config = dict(
    model='contrastive image-text model',
    dataset='photos of plants and fungi (iNaturalist)',
    train_examples=45211,
    image_size=64,
    grayscale=True,
    crop_scale_min=1,
    horizontal_flip=True,
    tokenizer='word',
    vocab_size=1482,
    loss='softmax',
    embed_dim=256,
    encoder_arch='resnet_bottleneck',
    encoder_norm='batchnorm',
    encoder_activation='relu',
    encoder_drop_path=0.05,
    encoder_depths=[3, 3, 3],
    encoder_kernel_size=3,
    encoder_stem='single',
    encoder_avg_pool_shortcut=False,
    encoder_widths=[128, 192, 288],
    text_encoder_causal=False,
    text_encoder_width=128,
    text_encoder_layers=8,
    text_encoder_norm='layernorm',
    text_encoder_norm_position='pre',
    text_encoder_activation='gelu',
    text_encoder_mlp_ratio=4,
    text_encoder_head_dim=48,
    text_encoder_fused_qkv=False,
    text_encoder_bias='qkv',
    text_encoder_qk_norm=False,
    text_encoder_parallel_block=True,
    text_encoder_inner_norm=False,
    text_encoder_positions='learned',
    init='trunc_normal_002',
    residual_init='none',
    optimizer='muon',
    muon_scale='match_rms_adamw',
    lr=0.0028,
    momentum=0.95,
    nesterov=False,
    orthogonalizer='polar_express',
    adamw_lr_other_params=0.00079,
    grad_clip=1.0,
    steps=8700,
    batch_size=256,
    epochs=49.3,
    lr_schedule='cosine',
    final_lr_fraction=0.01,
    warmup_steps=170,
    weight_decay=0.06,
    adamw_weight_decay_other_params=0,
)
Rows from block 5 of the text encoder of a small contrastive image-text model, named by matrix and row number. Rows with one number belong to one neuron. Each number is 200 + 30 x the weight over its row's rms, rounded and kept within 0 to 999. All counts start at 0.
After each neuron's rows are labels from the 100 texts, of 14848, where the neuron reaches its highest value: "tokens" is the input token at the peak. Only what is clearly more common there than usual is listed. The data: photos of plants and fungi (iNaturalist).
# fc1: MLP up (text_encoder.blocks.5.mlp.fc1.weight, 512x128), inputs 64-127
# fc2: MLP down (text_encoder.blocks.5.mlp.fc2.weight, 128x512, transposed), outputs 64-127

fc1.212,195,206,220,193,201,253,173,211,228,255,198,208,190,155,152,204,168,172,165,200,231,160,173,205,182,189,254,212,178,208,246,151,231,197,182,276,199,191,172,195,177,179,168,226,181,179,252,190,218,298,130,191,191,256,161,216,196,200,191,169,190,206,197,199
fc2.212,223,144,186,212,248,181,167,223,218,195,190,193,194,252,201,199,172,252,210,147,196,218,199,206,245,143,211,187,187,118,202,212,197,171,204,184,220,223,214,200,219,206,236,174,187,175,172,181,194,168,181,207,244,159,234,199,187,189,214,151,237,232,203,160
tokens: "<end>"

fc1.439,196,207,170,219,222,245,216,177,215,204,183,173,179,232,131,190,230,200,160,202,184,193,162,176,148,248,153,210,186,180,186,134,213,204,180,174,171,220,176,250,200,185,181,182,170,185,218,209,187,282,156,221,177,227,168,176,176,214,161,159,245,210,230,213
fc2.439,246,243,149,251,166,200,188,218,199,232,205,204,173,175,225,160,225,235,187,239,238,201,221,255,200,149,217,164,206,204,218,166,188,230,184,170,237,200,230,132,210,166,183,200,199,188,156,253,194,194,208,195,235,189,177,178,187,177,242,157,211,161,182,242
tokens: "vitaceae"; "fagaceae"; "ear"

fc1.87,193,195,198,221,247,207,179,199,194,180,144,207,155,131,228,263,233,202,214,176,233,149,190,158,215,191,199,217,226,193,278,145,178,186,175,220,173,157,204,207,173,137,179,219,184,257,198,170,214,265,196,213,167,212,188,157,237,192,227,158,211,155,186,211
fc2.87,159,174,172,158,199,226,219,201,146,188,233,235,191,216,183,240,203,145,255,222,212,185,180,221,227,231,239,215,228,201,206,227,220,237,209,246,210,211,235,185,164,214,200,202,195,215,225,251,175,165,254,232,236,218,208,193,207,178,212,199,201,222,185,174
tokens: ","

fc1.461,195,201,151,202,219,216,218,191,222,193,215,150,159,190,182,149,201,207,154,202,202,203,200,191,211,200,218,234,151,199,224,186,196,195,201,169,197,194,214,215,249,187,160,192,266,159,247,186,216,234,170,209,174,180,173,229,190,189,194,218,164,188,213,243
fc2.461,269,221,174,182,192,195,182,177,202,244,190,205,153,194,214,246,254,228,236,183,217,236,187,131,152,210,198,185,218,268,222,199,204,252,238,236,180,165,173,223,145,192,177,145,200,200,174,211,194,207,196,212,183,168,211,198,199,198,237,224,198,216,246,165
tokens: "menziesii"; "majalis"

fc1.413,205,201,174,207,212,236,265,160,172,185,267,214,193,212,184,166,213,197,204,192,206,205,244,202,178,178,189,270,205,182,177,244,154,233,146,192,191,206,205,217,175,164,232,165,247,233,190,191,191,203,209,198,221,217,206,232,201,212,190,166,210,212,209,206
fc2.413,255,203,220,198,188,150,228,162,277,205,188,210,207,173,178,207,201,174,154,199,233,220,211,179,188,179,248,198,217,184,237,193,180,190,188,185,163,155,178,189,235,194,209,195,202,178,237,165,185,202,153,188,206,189,204,251,201,177,125,199,205,103,213,198
tokens: "vitaceae"; "artemisia"; "poison"

fc1.465,164,223,207,185,185,223,254,134,189,186,158,202,202,189,226,226,196,261,170,188,183,190,220,234,241,219,184,167,205,202,254,205,195,194,160,211,195,235,184,171,184,213,182,275,221,188,216,237,175,258,243,170,222,181,148,174,198,211,171,181,226,200,151,227
fc2.465,246,210,200,196,189,208,210,178,181,246,256,188,136,141,167,218,216,163,231,222,199,251,235,212,185,128,202,235,182,266,234,207,233,144,216,211,176,112,216,237,177,186,206,122,159,174,221,154,194,224,162,192,224,228,220,205,216,202,249,202,192,230,200,197
tokens: ","

fc1.54,203,230,219,212,167,183,281,198,229,243,146,201,198,173,221,164,175,209,224,218,220,168,176,208,180,174,208,202,195,188,199,194,181,197,175,207,167,199,232,182,233,196,159,253,247,221,233,159,253,230,183,153,192,187,181,152,193,174,186,223,227,201,200,220
fc2.54,216,206,184,202,212,199,186,234,206,229,227,169,185,135,220,222,256,206,166,186,234,234,231,167,212,234,194,197,210,225,209,166,200,205,154,183,255,217,206,212,212,217,236,127,172,171,160,184,203,218,183,199,230,187,261,213,195,215,170,209,221,179,218,136
tokens: "vitaceae"; "gum"; "angustifolia"

fc1.452,199,201,264,211,229,237,176,156,231,159,200,203,216,246,224,175,196,217,238,176,204,187,196,254,164,215,226,185,192,222,169,193,175,236,200,214,172,186,188,225,174,228,206,186,193,139,186,178,167,222,208,195,180,257,214,188,230,202,184,202,205,210,192,248
fc2.452,150,222,167,203,280,208,226,184,197,167,209,193,205,207,189,262,227,180,217,196,138,127,164,232,180,223,235,195,217,145,146,252,239,225,196,139,209,208,225,186,131,193,200,183,141,213,235,165,228,200,149,201,178,184,207,182,222,163,182,167,232,179,200,217
tokens: "viper's"; "hare's"; "elata"

fc1.177,222,227,175,194,194,188,224,139,250,226,249,205,204,222,185,199,243,157,184,243,144,163,225,241,165,174,207,197,228,196,186,167,149,192,168,233,158,183,216,209,168,236,208,168,158,191,195,204,204,264,155,211,187,202,190,203,140,206,165,153,239,175,191,159
fc2.177,214,201,163,196,158,212,169,231,248,272,221,206,177,197,215,174,172,222,180,184,238,128,236,251,139,164,207,138,241,194,224,262,164,206,213,226,280,156,185,178,253,217,236,187,183,187,206,259,204,164,175,209,231,176,233,178,184,165,215,173,200,159,174,206
tokens: "vitaceae"; "amaranthaceae"; "portulacaceae"

fc1.34,162,195,182,225,182,186,215,156,203,181,177,253,205,228,172,247,241,211,223,233,227,159,232,181,212,145,191,207,193,228,222,203,120,210,200,191,223,181,229,178,163,211,213,236,257,213,222,169,219,227,222,156,197,179,209,237,229,218,223,174,137,190,147,211
fc2.34,209,193,224,168,191,173,197,181,162,170,178,120,187,179,209,183,179,163,223,226,201,203,209,208,234,234,213,208,210,185,176,210,224,217,165,188,189,183,262,204,235,244,209,256,145,241,193,194,205,165,194,218,233,184,253,203,153,238,245,184,158,179,195,172
tokens: ","; "americanus"

fc1.44,265,210,203,170,229,236,208,236,172,162,175,178,212,209,198,135,182,241,132,174,174,184,161,216,245,204,172,250,209,195,259,217,223,188,174,155,151,263,208,199,156,175,191,180,217,184,185,195,181,246,239,164,186,216,170,173,213,196,181,219,161,200,229,175
fc2.44,211,186,153,173,132,198,190,145,205,221,207,191,217,197,214,198,233,192,159,182,208,187,202,207,167,200,184,169,137,219,179,176,196,139,214,126,195,215,230,221,186,170,215,219,230,211,220,195,198,237,179,250,202,206,146,183,182,212,224,151,204,202,185,196
tokens: "<end>"; "carpinus"

fc1.502,189,185,196,198,206,177,207,177,171,214,216,243,206,273,161,239,206,199,230,222,207,161,216,214,146,178,192,198,193,238,218,170,189,218,122,220,165,197,185,223,199,194,204,210,240,200,239,229,150,196,181,279,183,212,176,199,199,206,197,155,241,212,164,190
fc2.502,184,247,171,203,213,175,159,227,239,186,178,180,133,156,204,188,259,160,181,232,217,243,156,162,168,181,226,284,198,220,206,174,190,193,210,188,288,160,238,239,191,183,202,180,214,147,210,243,235,207,203,146,222,217,200,255,203,202,195,213,220,145,183,182
tokens: "vitaceae"; "amaranthaceae"; "maculatum"

fc1.57,232,215,197,181,204,223,206,153,161,213,108,164,211,190,207,244,221,206,220,199,198,201,209,225,235,176,241,232,171,213,188,203,192,174,204,216,182,237,192,173,141,211,180,203,175,214,209,175,204,209,240,234,170,170,208,180,205,191,203,177,201,209,203,216
fc2.57,235,230,207,180,246,213,177,208,236,183,241,238,211,163,209,211,201,185,215,191,139,258,176,103,200,238,195,172,240,198,188,184,232,204,209,228,215,229,228,180,199,212,241,153,218,177,175,215,232,167,178,152,209,192,220,222,255,196,179,198,188,168,230,200
tokens: ","

fc1.437,255,229,175,217,211,203,222,213,209,196,220,203,148,209,260,201,216,184,219,211,224,130,192,172,203,214,249,297,226,236,231,182,252,203,221,207,145,205,183,177,162,211,152,161,176,202,235,198,200,236,192,158,195,181,175,253,176,237,202,189,179,208,180,207
fc2.437,173,215,181,197,162,197,234,204,185,179,170,215,159,217,187,233,198,134,181,214,204,235,195,266,165,166,224,176,209,221,215,234,197,202,221,198,255,207,155,183,188,202,206,233,204,181,229,206,206,179,192,249,240,208,208,208,298,213,211,228,191,146,235,159
tokens: ","; ")"

fc1.2,236,228,229,191,195,213,212,185,200,234,213,258,190,175,215,158,189,244,183,181,195,233,217,152,225,166,240,264,182,171,153,194,207,200,146,174,120,267,204,191,172,200,208,199,197,212,230,213,212,226,195,203,184,286,179,212,193,172,160,156,201,205,159,169
fc2.2,217,199,150,157,177,172,248,172,234,163,187,215,175,156,226,199,225,187,237,211,207,169,200,200,204,232,202,176,251,213,200,169,216,216,230,167,212,172,173,231,204,155,236,185,215,168,176,200,145,221,241,172,190,146,197,196,239,258,147,248,190,141,226,194
tokens: "vitaceae"; "lunulariales"; "muraria"

fc1.498,201,191,212,215,238,235,215,182,151,208,179,232,215,226,208,141,175,220,227,171,248,193,271,254,242,249,235,251,226,170,228,180,208,195,274,171,240,220,184,143,166,178,153,203,176,210,165,220,222,231,243,237,161,200,179,200,182,205,247,203,202,180,170,242
fc2.498,212,193,219,141,165,150,168,182,221,184,245,186,201,178,196,183,181,148,197,217,227,163,216,204,176,198,176,246,207,172,169,204,234,186,206,254,179,218,228,212,234,192,249,223,202,247,203,245,197,210,199,254,184,200,199,197,196,133,192,225,218,176,169,163
tokens: "xanthoria"; "thunbergii"; "orchardgrass"

fc1.25,233,176,144,129,231,233,192,162,227,202,188,136,264,200,183,209,188,181,167,185,166,158,220,207,187,200,254,228,229,222,197,201,216,192,222,218,223,268,228,212,219,224,156,171,225,162,214,220,213,271,164,172,195,207,152,187,196,199,157,184,180,206,179,180
fc2.25,245,178,268,214,215,173,193,242,183,183,234,216,143,172,223,250,242,210,208,204,128,241,232,196,221,245,219,178,160,203,233,157,206,222,215,172,193,134,232,204,189,218,229,182,158,199,238,184,236,193,210,138,177,184,196,231,225,161,249,150,165,197,147,201
tokens: "cattail"; "fouquieria"; "opuntia"

fc1.49,188,215,239,253,258,243,208,205,187,208,224,198,235,162,211,209,121,196,163,154,193,169,248,236,231,212,161,222,238,163,258,178,214,182,211,229,180,237,195,209,266,220,207,152,209,189,226,201,192,240,161,197,191,143,187,174,160,190,229,193,234,262,157,230
fc2.49,114,185,152,206,189,171,189,162,159,145,176,183,217,220,216,192,203,203,187,235,200,234,169,164,224,132,205,225,169,132,205,207,196,241,210,211,192,131,203,239,186,213,179,216,215,172,190,214,186,229,208,208,224,173,251,212,224,179,177,197,236,196,200,158
tokens: "<end>"

fc1.217,185,173,172,164,194,194,179,227,170,194,183,223,229,202,256,205,181,197,219,188,177,156,201,176,198,206,231,212,221,181,254,198,177,187,158,238,157,181,222,208,208,227,204,192,212,171,228,239,154,183,188,139,211,138,189,171,262,222,251,137,237,197,185,247
fc2.217,209,203,170,189,181,208,207,224,183,210,190,212,220,199,233,180,224,210,207,233,262,188,224,211,188,224,164,221,181,242,188,205,202,205,184,199,166,201,265,233,142,209,157,237,157,226,231,177,189,212,169,166,180,190,204,160,277,124,204,207,144,189,127,199
tokens: "viburnum"; "marjoram"; "dockmackie"; "flos"

fc1.371,201,231,263,194,175,203,225,214,193,205,195,232,167,183,196,191,225,176,161,211,167,202,132,209,230,202,212,201,190,227,237,242,173,182,174,206,172,215,228,158,250,196,154,130,257,201,254,190,216,198,212,211,182,196,175,214,241,185,146,205,178,168,242,161
fc2.371,216,174,185,194,238,211,177,197,191,160,189,204,180,175,207,152,237,163,155,231,164,208,210,194,184,138,166,219,203,233,221,212,198,205,201,207,255,188,155,201,181,210,189,215,200,169,155,176,181,177,207,163,171,156,183,238,179,230,196,196,208,233,191,214
tokens: "menziesii"; "locust"; "treculiana"