config.yaml
encoder_arch: "resnet_bottleneck"
dataset: "photos of plants and fungi (iNaturalist)"
tokenizer: "word"
embed_dim: 256
encoder_norm: "batchnorm"
encoder_activation: "relu"
encoder_avg_pool_shortcut: false
text_encoder_width: 128
text_encoder_norm_position: "pre"
text_encoder_qk_norm: false
text_encoder_parallel_block: true
nesterov: false
grad_clip: 1.0
epochs: 49.3
Rows from block 6 of the image encoder, named by matrix and row number. Each number is 500 + 25 x the weight over its row's rms, rounded and kept within 0 to 999. All counts start at 0. Numbers have three digits each. After the name is the row's rms in percent of the matrix's.
# convs1: 3x3 conv, stride 2 (encoder.blocks.6.convs.1.weight, 72x72x3x3), inputs 56-63, a 3x3 kernel for each
convs1.0 100:516500449502471440513520447501574519480490481480495481499480450549493515508520502501486469511489438552528535540473468530506495494511485480474502505480546551518514474514446515543514488521516499461494504498457502468516
convs1.1 098:473471498504499481498532481474493445482492500482498460475480500488524521512505581446511464482494537492498512509505495466513476479508516433480470464463493484484495444469522501538490521497495467498524487540517478496506
convs1.2 099:518545506565523556526527541449502525494503532505503558494493481487515449498466475478497442466485499529488470463494490517515482509494479499514460510512484535498506463475512489491514485458502527487497491536474511494456
convs1.3 098:525512508496466495433462502517534516521505543523556487513480474510518502476530508503535521490477480494494456501466504520509526493487554469523476542480546543520556504529469519515508513559497546493500547501511525516537
convs1.4 098:512519489520482549527510516514494490476492490513518477499479512524505494491542461447501527480481497534524516489504496508530483474555507495512482511520463519512496514449493493505458486477427493525445476511509488487501
convs1.5 100:468494502487465566516496529500517470507513515516483531474537505541467494496519521493459517512515501579547553501488471489485542513530499535539507517535498513530483502470502487515505496472480533513483524478530483524502
convs1.6 100:524507505490511485552468503517537505515489496562533493459506493527495475466524557482533504493436514512516534505505494489460489533520490463513517498504467480480474486542446478520537505493490508491510524518541498511527
convs1.7 102:509483467500508496487518491486524519512488535512520541519463461494506538538454532482507451497482490476483486428498546477473498453513491483471484497534487487502479502508454527487490544551513509479524513463500484511535
convs1.8 101:511499507458499475482489483507480494538498477518471479510506453523484529509477477493484495505485530497483493514493479483455499469509500481488526544508515563547519475464495526489500508445523486442473489476476521530493
convs1.9 102:477512522541463488485543526485517482536491537503497495494477570489510480486489463487484543503526486457509546529533549504514497545530518492481522464525487484537495558503516537524550498481537490518443483532456505541460
convs1.10 101:551535516573493526484495456515527515491504515504492531541515494523510488497491494514520521503461498523490494478540511439544470479511511488524545538497517500506482517528501540492502504509484558535527530518507479511464
convs1.11 099:571548532509495519526524513527540479516479474581545514494506484474499473480539508511504538513475485487469473500441489440502507498482515517510493511485478491550458491499497519486464487499495510518486498513481470489484
convs1.12 103:476479482501515522518509541490510485473489524463478559462473467480499501482460484509520521455468509471487478512536518486506472565509478533562507483494524520510520488525530456473515473477520493475500507512511515507521
convs1.13 101:526527516523480490503458504554515505521540465476488479471492498492493472506502541576536501517524492512519484499528504494518496470477553503532474450501476488461459489524470464505462510505499472484461440503490490499509
convs1.14 100:473492494498472506491497492519488502532486488501464530483536525519501511492507491497497519465489507481509484509517507545477521532489492463465492524498526476483502505490474517527499462489473513497488498510488512544499
convs1.15 099:462493490538505497491560549481510443498489470534504497509516524437491445486516456519508484494535512428516475506553491527510522461490517481469542509493480498498520488476493480504456517479513436469519472494518464489528
convs1.16 097:474495493526504506484495481517501497506468473503517460528499498506513529494455492497466503512490502520484517463483479480484504503490527490499525520523505484482494473500483499498479550507507514516489498475475513513566
convs1.17 100:502501523501463540492542523485468491466496487490518509484546485506479458517521490486465467475486459481495481534549527481513527502497512508470510466507461519450522571540531492491514492508463512528544512502496485492488
convs1.18 102:509488494500516512501462490482544531480505525512506532494502476470448479486503522520512444514491482565530506515537483496499500500516474503462490529470475501506509485497474553503477530496490468500526500499540449499501
convs1.19 098:492538519517528507492508497517445517539517522495497495525486505513523474496484505478518536472485526444487490474507464547488510524506502510517462518521509505509493509501528500465469463506461499486475487495489504480491
convs1.20 099:496480467465474494517522476508502525531510501535526507485486510516520472496487462482512477474520505480481470544467523531521505519527499543501503535489472508495471511556554543489525510532523508484499518504481493506495
convs1.21 099:538526468505510461506480499550530479504496492469525496486481492459497469524492478551491491520503437529466510495505453499497471503535456449524484486501518475482494507459495510512518513497519477469443477483480484497474
convs1.22 099:511501472542490504519464502477503518477486487482516470508490457488524508471466516517526490518495479496526490477516500461500529471504472482515519503519513496479529427475485481483494495504483508491455498489495478504484
convs1.23 100:479515479507528492522430548492509493462532465494497521474468434470504482469511528464501530534497566517486500508487525536530495549489454469480482516499497493537540475526484508467483505526565551506511502496507475495465
convs1.24 102:495471501494495490531463511526496506525522550499523560502478497487519451507520516488478536509524535482502521473500503463509517464482520538481470536517500533512463520489459491481493485537534483475537484502508506489526
convs1.25 097:493485514469466460505407449493482464507522482522475502454489468509467499485452485505486570514512500483483484499515510513517540493497492504477519507467467526524460551498519517486506497531520484490530497491505496502497
convs1.26 098:504503415508507467465513508518480494509502474501524523509484529503497454503481465474497465476499449472499469472512481484502493529503491534504506499534508545486535534485487418451436479503533484461487501501461434484502
convs1.27 097:512483504511530458510494481501487443490492516461485498499484515462503452535452478513515568532532532553541565504488505477501505542507478475487477500511452487490458507484475491481498464459466526501551516511544484511523
convs1.28 101:489488513478505505520495466482493500476481509510494502458453472446531449510470461490518497514510528506524505516460495518491488480495477529518508563471507492513520522505531506520524487521519481499489489511502442498505
convs1.29 101:476511568538490560548533545494501501522513556499504518458466468513478504496461466496510468482492491483483500502499540472481486511499522471449455479498428525508516484517525519491503471577485468447480448498467529527495
convs1.30 101:480530528510530532502533545444480497504545508487451544522501516457491441495504476513495478466504490491530458508502504512486489515489465552533511544529518495513471483482500482520486480496531505530513505487485504487480
convs1.31 099:503517506531533501525535525494485531490497506538509486529539528491522497526474526492458479516473488523471549541512536488508517492481519479459455527478477462471466503576556537493514532502523476474474451482459453469452
convs1.32 099:494448482481493498464462475471524484500509494513466506508530518476491442474513454520514538509488499524542526508499512464465507500493519495496479444476482499523491503488514516515485459445509495505525483544479502494505
convs1.33 101:530513474471494449564537548488443500537499522526494480447486475468496490505514519564491528505466506471462487520491497525458514491473475468515500507486511467503466491490478511486498535499530496492469467490530488481506
convs1.34 099:484492512495532494518518511526525554521511516534488519471519493481531519496483530453505494462427452480468459517547513562512462517523490519466478512497489491516484511500509490505453445516496506534491489507480464518519
convs1.35 100:444460484519504480532480556495543539515508529492499473508510519480504506506467491514486508505542493494503535507468489538512521524537515551546545502469520508452500509549565479493482497502476481517512517526522534532496
convs1.36 102:525535454518530492514561542532534529482537559512558540459502503547517506479489462492518507502522525527495500480477514464507493538526537515476492518451498508473510467493492475466504477494485516466460467482476515496474
convs1.37 100:483479511464526502522500476505508489487518520501539541491496519487514525546572526507534503499540510482504494506483484513482479498480465472478513511564518487537497502541532480473520491468488458472487502506515484496446
convs1.38 100:489535512494487506474473480498501494537495555486477509486456501501507490462494484486461515488527456519566506475490451473482506484460515543539511538529490508514504476487549508502563480492516482468473470487492524541557
convs1.39 102:550487506480477495483483529482497488472474502491530517485506499497495480530470511537561534483482487500446468560489526524481464506483478480542507529517513486549517463488484495469472477448480513504523491487478492476470
convs1.40 098:517536558541536512513532545503519524520527514537521521530520492506488474509511520430466467472505448434473465494491546518479525551545555561487535534477483503466479478508506484519492519523555517548522522476472522518502
convs1.41 099:493510553527488542503484513496510482482525491490517503515455486508503482495492499537548509493521507521504534471500492476507510514496533547487498482509517480486523539453511551495507514496565450502469438502495492546528
convs1.42 100:506520488496487469528493551525508513458512448510507485495460483487526519494465507486540491507479527498529497495517461505506523519507473518500511487480515474479502501514460486524476502528502523521494552477532504504498
convs1.43 100:517541514458493510489492492549548572489504468497478517487453480455493520531516518443496530484492526485528526476496487489491519472512501524496481464459500505441493514496472546494449481497502529489484476449431503507503
convs1.44 099:512488488521500513527513554537533536548497483458494528464508494501509545526537529464503512496511496459502504535508499511485480509487538511535507503518487504500459559498487551537454488513511528522520487491484517493502
convs1.45 099:521517519519550452510508482486506518513484504496473500504495484509486530500478517522484503519473508555526491466488503489500481501513548469529472515510437499495490518498478488501482464460475439481509480473504466461517
convs1.46 103:529507505507558501521507481498498530475474563499540501483450492499506462494515503477495489525505516476525564514500537488467484512498468510535539506522498514540520489449508459512523542552501538535530534519454475432464
convs1.47 101:506498503510471437492492472494514496500510523496503549492501480491511494491477514482503540516467478497469517521510508542512476573521491496517479496534461514492476525464461500524536502514510526505485518527471501536509
convs1.48 099:492496490525510522483519510520533544498526543496469518511514538464450472483486483469487484491469488533500495508500531508519485503487457521538502469488515476478508509508502498481452510463504503492448522512518540534481
convs1.49 102:528462494463519502499534488486490509468469507481476534461500434492516524509519516499475502478544516518525517553485495502468499498500528485468511483501504510476515493549500470530495509504511470479475488511514519509504
convs1.50 100:506501477477497491508498543546502497505482547495507452523542545499487471499502533502468510509491489501502541520485500540505505537531545506516536516502531544495539456470497471524518443505456455533470533498505490482511
convs1.51 101:496480480522465505529468488544522552478510527525512537479466487494473484481497527474514498468486496455460434510498564542517535524530549496518480488495468497511460445483449491489468470492476482504512523524516521470540
convs1.52 098:476511474531498489498513485506516519544558472484479499467520507506502565532525509505446461468485464461489489464491525502465489493514513524516498485520517538525546514481486509494517475501477510524515488511495480532513
convs1.53 099:482497502510473470489523511524477502478487501500488506539533485488513469485488481470531439477479456532493470508457462474474480518529529531532526448537429499452483521498519525498525487480509499487488506462509521524526
convs1.54 100:481526543547545569529526548476473511458517491474534544472459451479450473515518499506507505512533501515494544493504472460532472494541554539507500491492460513504498526524505514530502521502531504515505478491498533538512
convs1.55 103:498510492535522567497492532461529571463489480472460524464509503468505477496500596534560553484486514520477449528493487490477468530513494529500503491493538492479533463492497511515449515498470500521514527489486501478465
convs1.56 102:487518538468543550510530511523516536535528533547509518456518516502499500486505509501474501506509512499545508504528477459453489497480488496487504504487503515487501510526490535498516533539477460468507472515483453473492
convs1.57 100:499485461504483486511479493498523507528526496482522509477538439537476451492518510461537475517529525472524507512498493521461522473486495479523495492519492496449463492508509511507507535536547529506503490493534484462474
convs1.58 101:533574540492538480552544467551529468471481490481517528510537494531476509503489434508474509500530511451479507482499464517530509514545538495486537491465507476483486521504450472466460475456485517497453490522498509536500
convs1.59 102:503479488500522512493531501501490533516485507509522530502527459481467514476525475506527491494496477467481502490442475510501520510513548508531508512519515521509536574553554526496553472445467515516505461479496447446522
convs1.60 099:489552502485545512476485471463473491522506499529566544503535485534505505511510447494456454481483445501457489472510478525486508474489530510522508520498436508506538478491504476511497514497510479483517517487486523486496
convs1.61 102:488478501497476459519533512483491496563494480531489507494510551483504478479448518506469502501475483553514513476506514490492457517509520573509472558520514514518488489506482490517524495519487457531520475487497524535506
convs1.62 099:493495490498489524458480501527504512556524507525495499505479493458547500500536517502467473494479475507477476467487489522502516506523536496494469497512511528475485515508513483492514528529490520485512509491528504521507
convs1.63 098:482469468475531474516531499528449517518516480489507524512524472467484534488477478556521500525477512535502523477496500503472486492508508487547525568532488451492485521525519497517505437480505508527509495502484477509497
convs1.64 101:480501461513500535470485453481534506491520528484514501480516518456492539488479483498521501495496540519483503493489516454501519525493534523530518518532526445506513491448530464487481494452481462490470480493512514493544
convs1.65 100:456494506526478454515492475500565545508476481482505470526511491478476460499469457517495474555512518520506509518514471502475470487500508519518510513515522509511505523523546501487471522505500469493530460470510496510497
convs1.66 100:555564498514464505490452521474493496479495531499494522519503493511470495503454498509424454523497471553528497519515508515522457470482450543545512518495524477486511482538540503465528470498552522484496505489460490468486
convs1.67 098:516471486531497503509526501483551540536474514512515495494474471471479485543501471501504522505522492465512514474521513445491494448524497495500498515495490521558471469519511471467481547514485482509483496487461501499531
convs1.68 099:477488531521529539466510506498502532533496536506525541501477539505495540488502532483503512466527448473472505503474493481520471451492528486504575473511560508526498493468447496513482434512477472494515479490450521513494
convs1.69 100:503512486510491492527500505511493463517507469500491537508535499470534494487494462537516564537482502517533515511487533494503526494486513504493496488497518493478480521450493485503506531514537519474503494467495490462472
convs1.70 099:491440485464490497536500517493476472491541507494486487502516542520491502487513507502474473468515466463441449513475514503513517472482451511520554526505541528491494478501554481510476491463506523545513478527519502511489
convs1.71 101:513505503489488491535517548513510502461518500497490524493488504500499456483516486477460486525504545519554551493489513513480489457468474543525501517473460517513509499509537517506473500488458525497521493500490488482457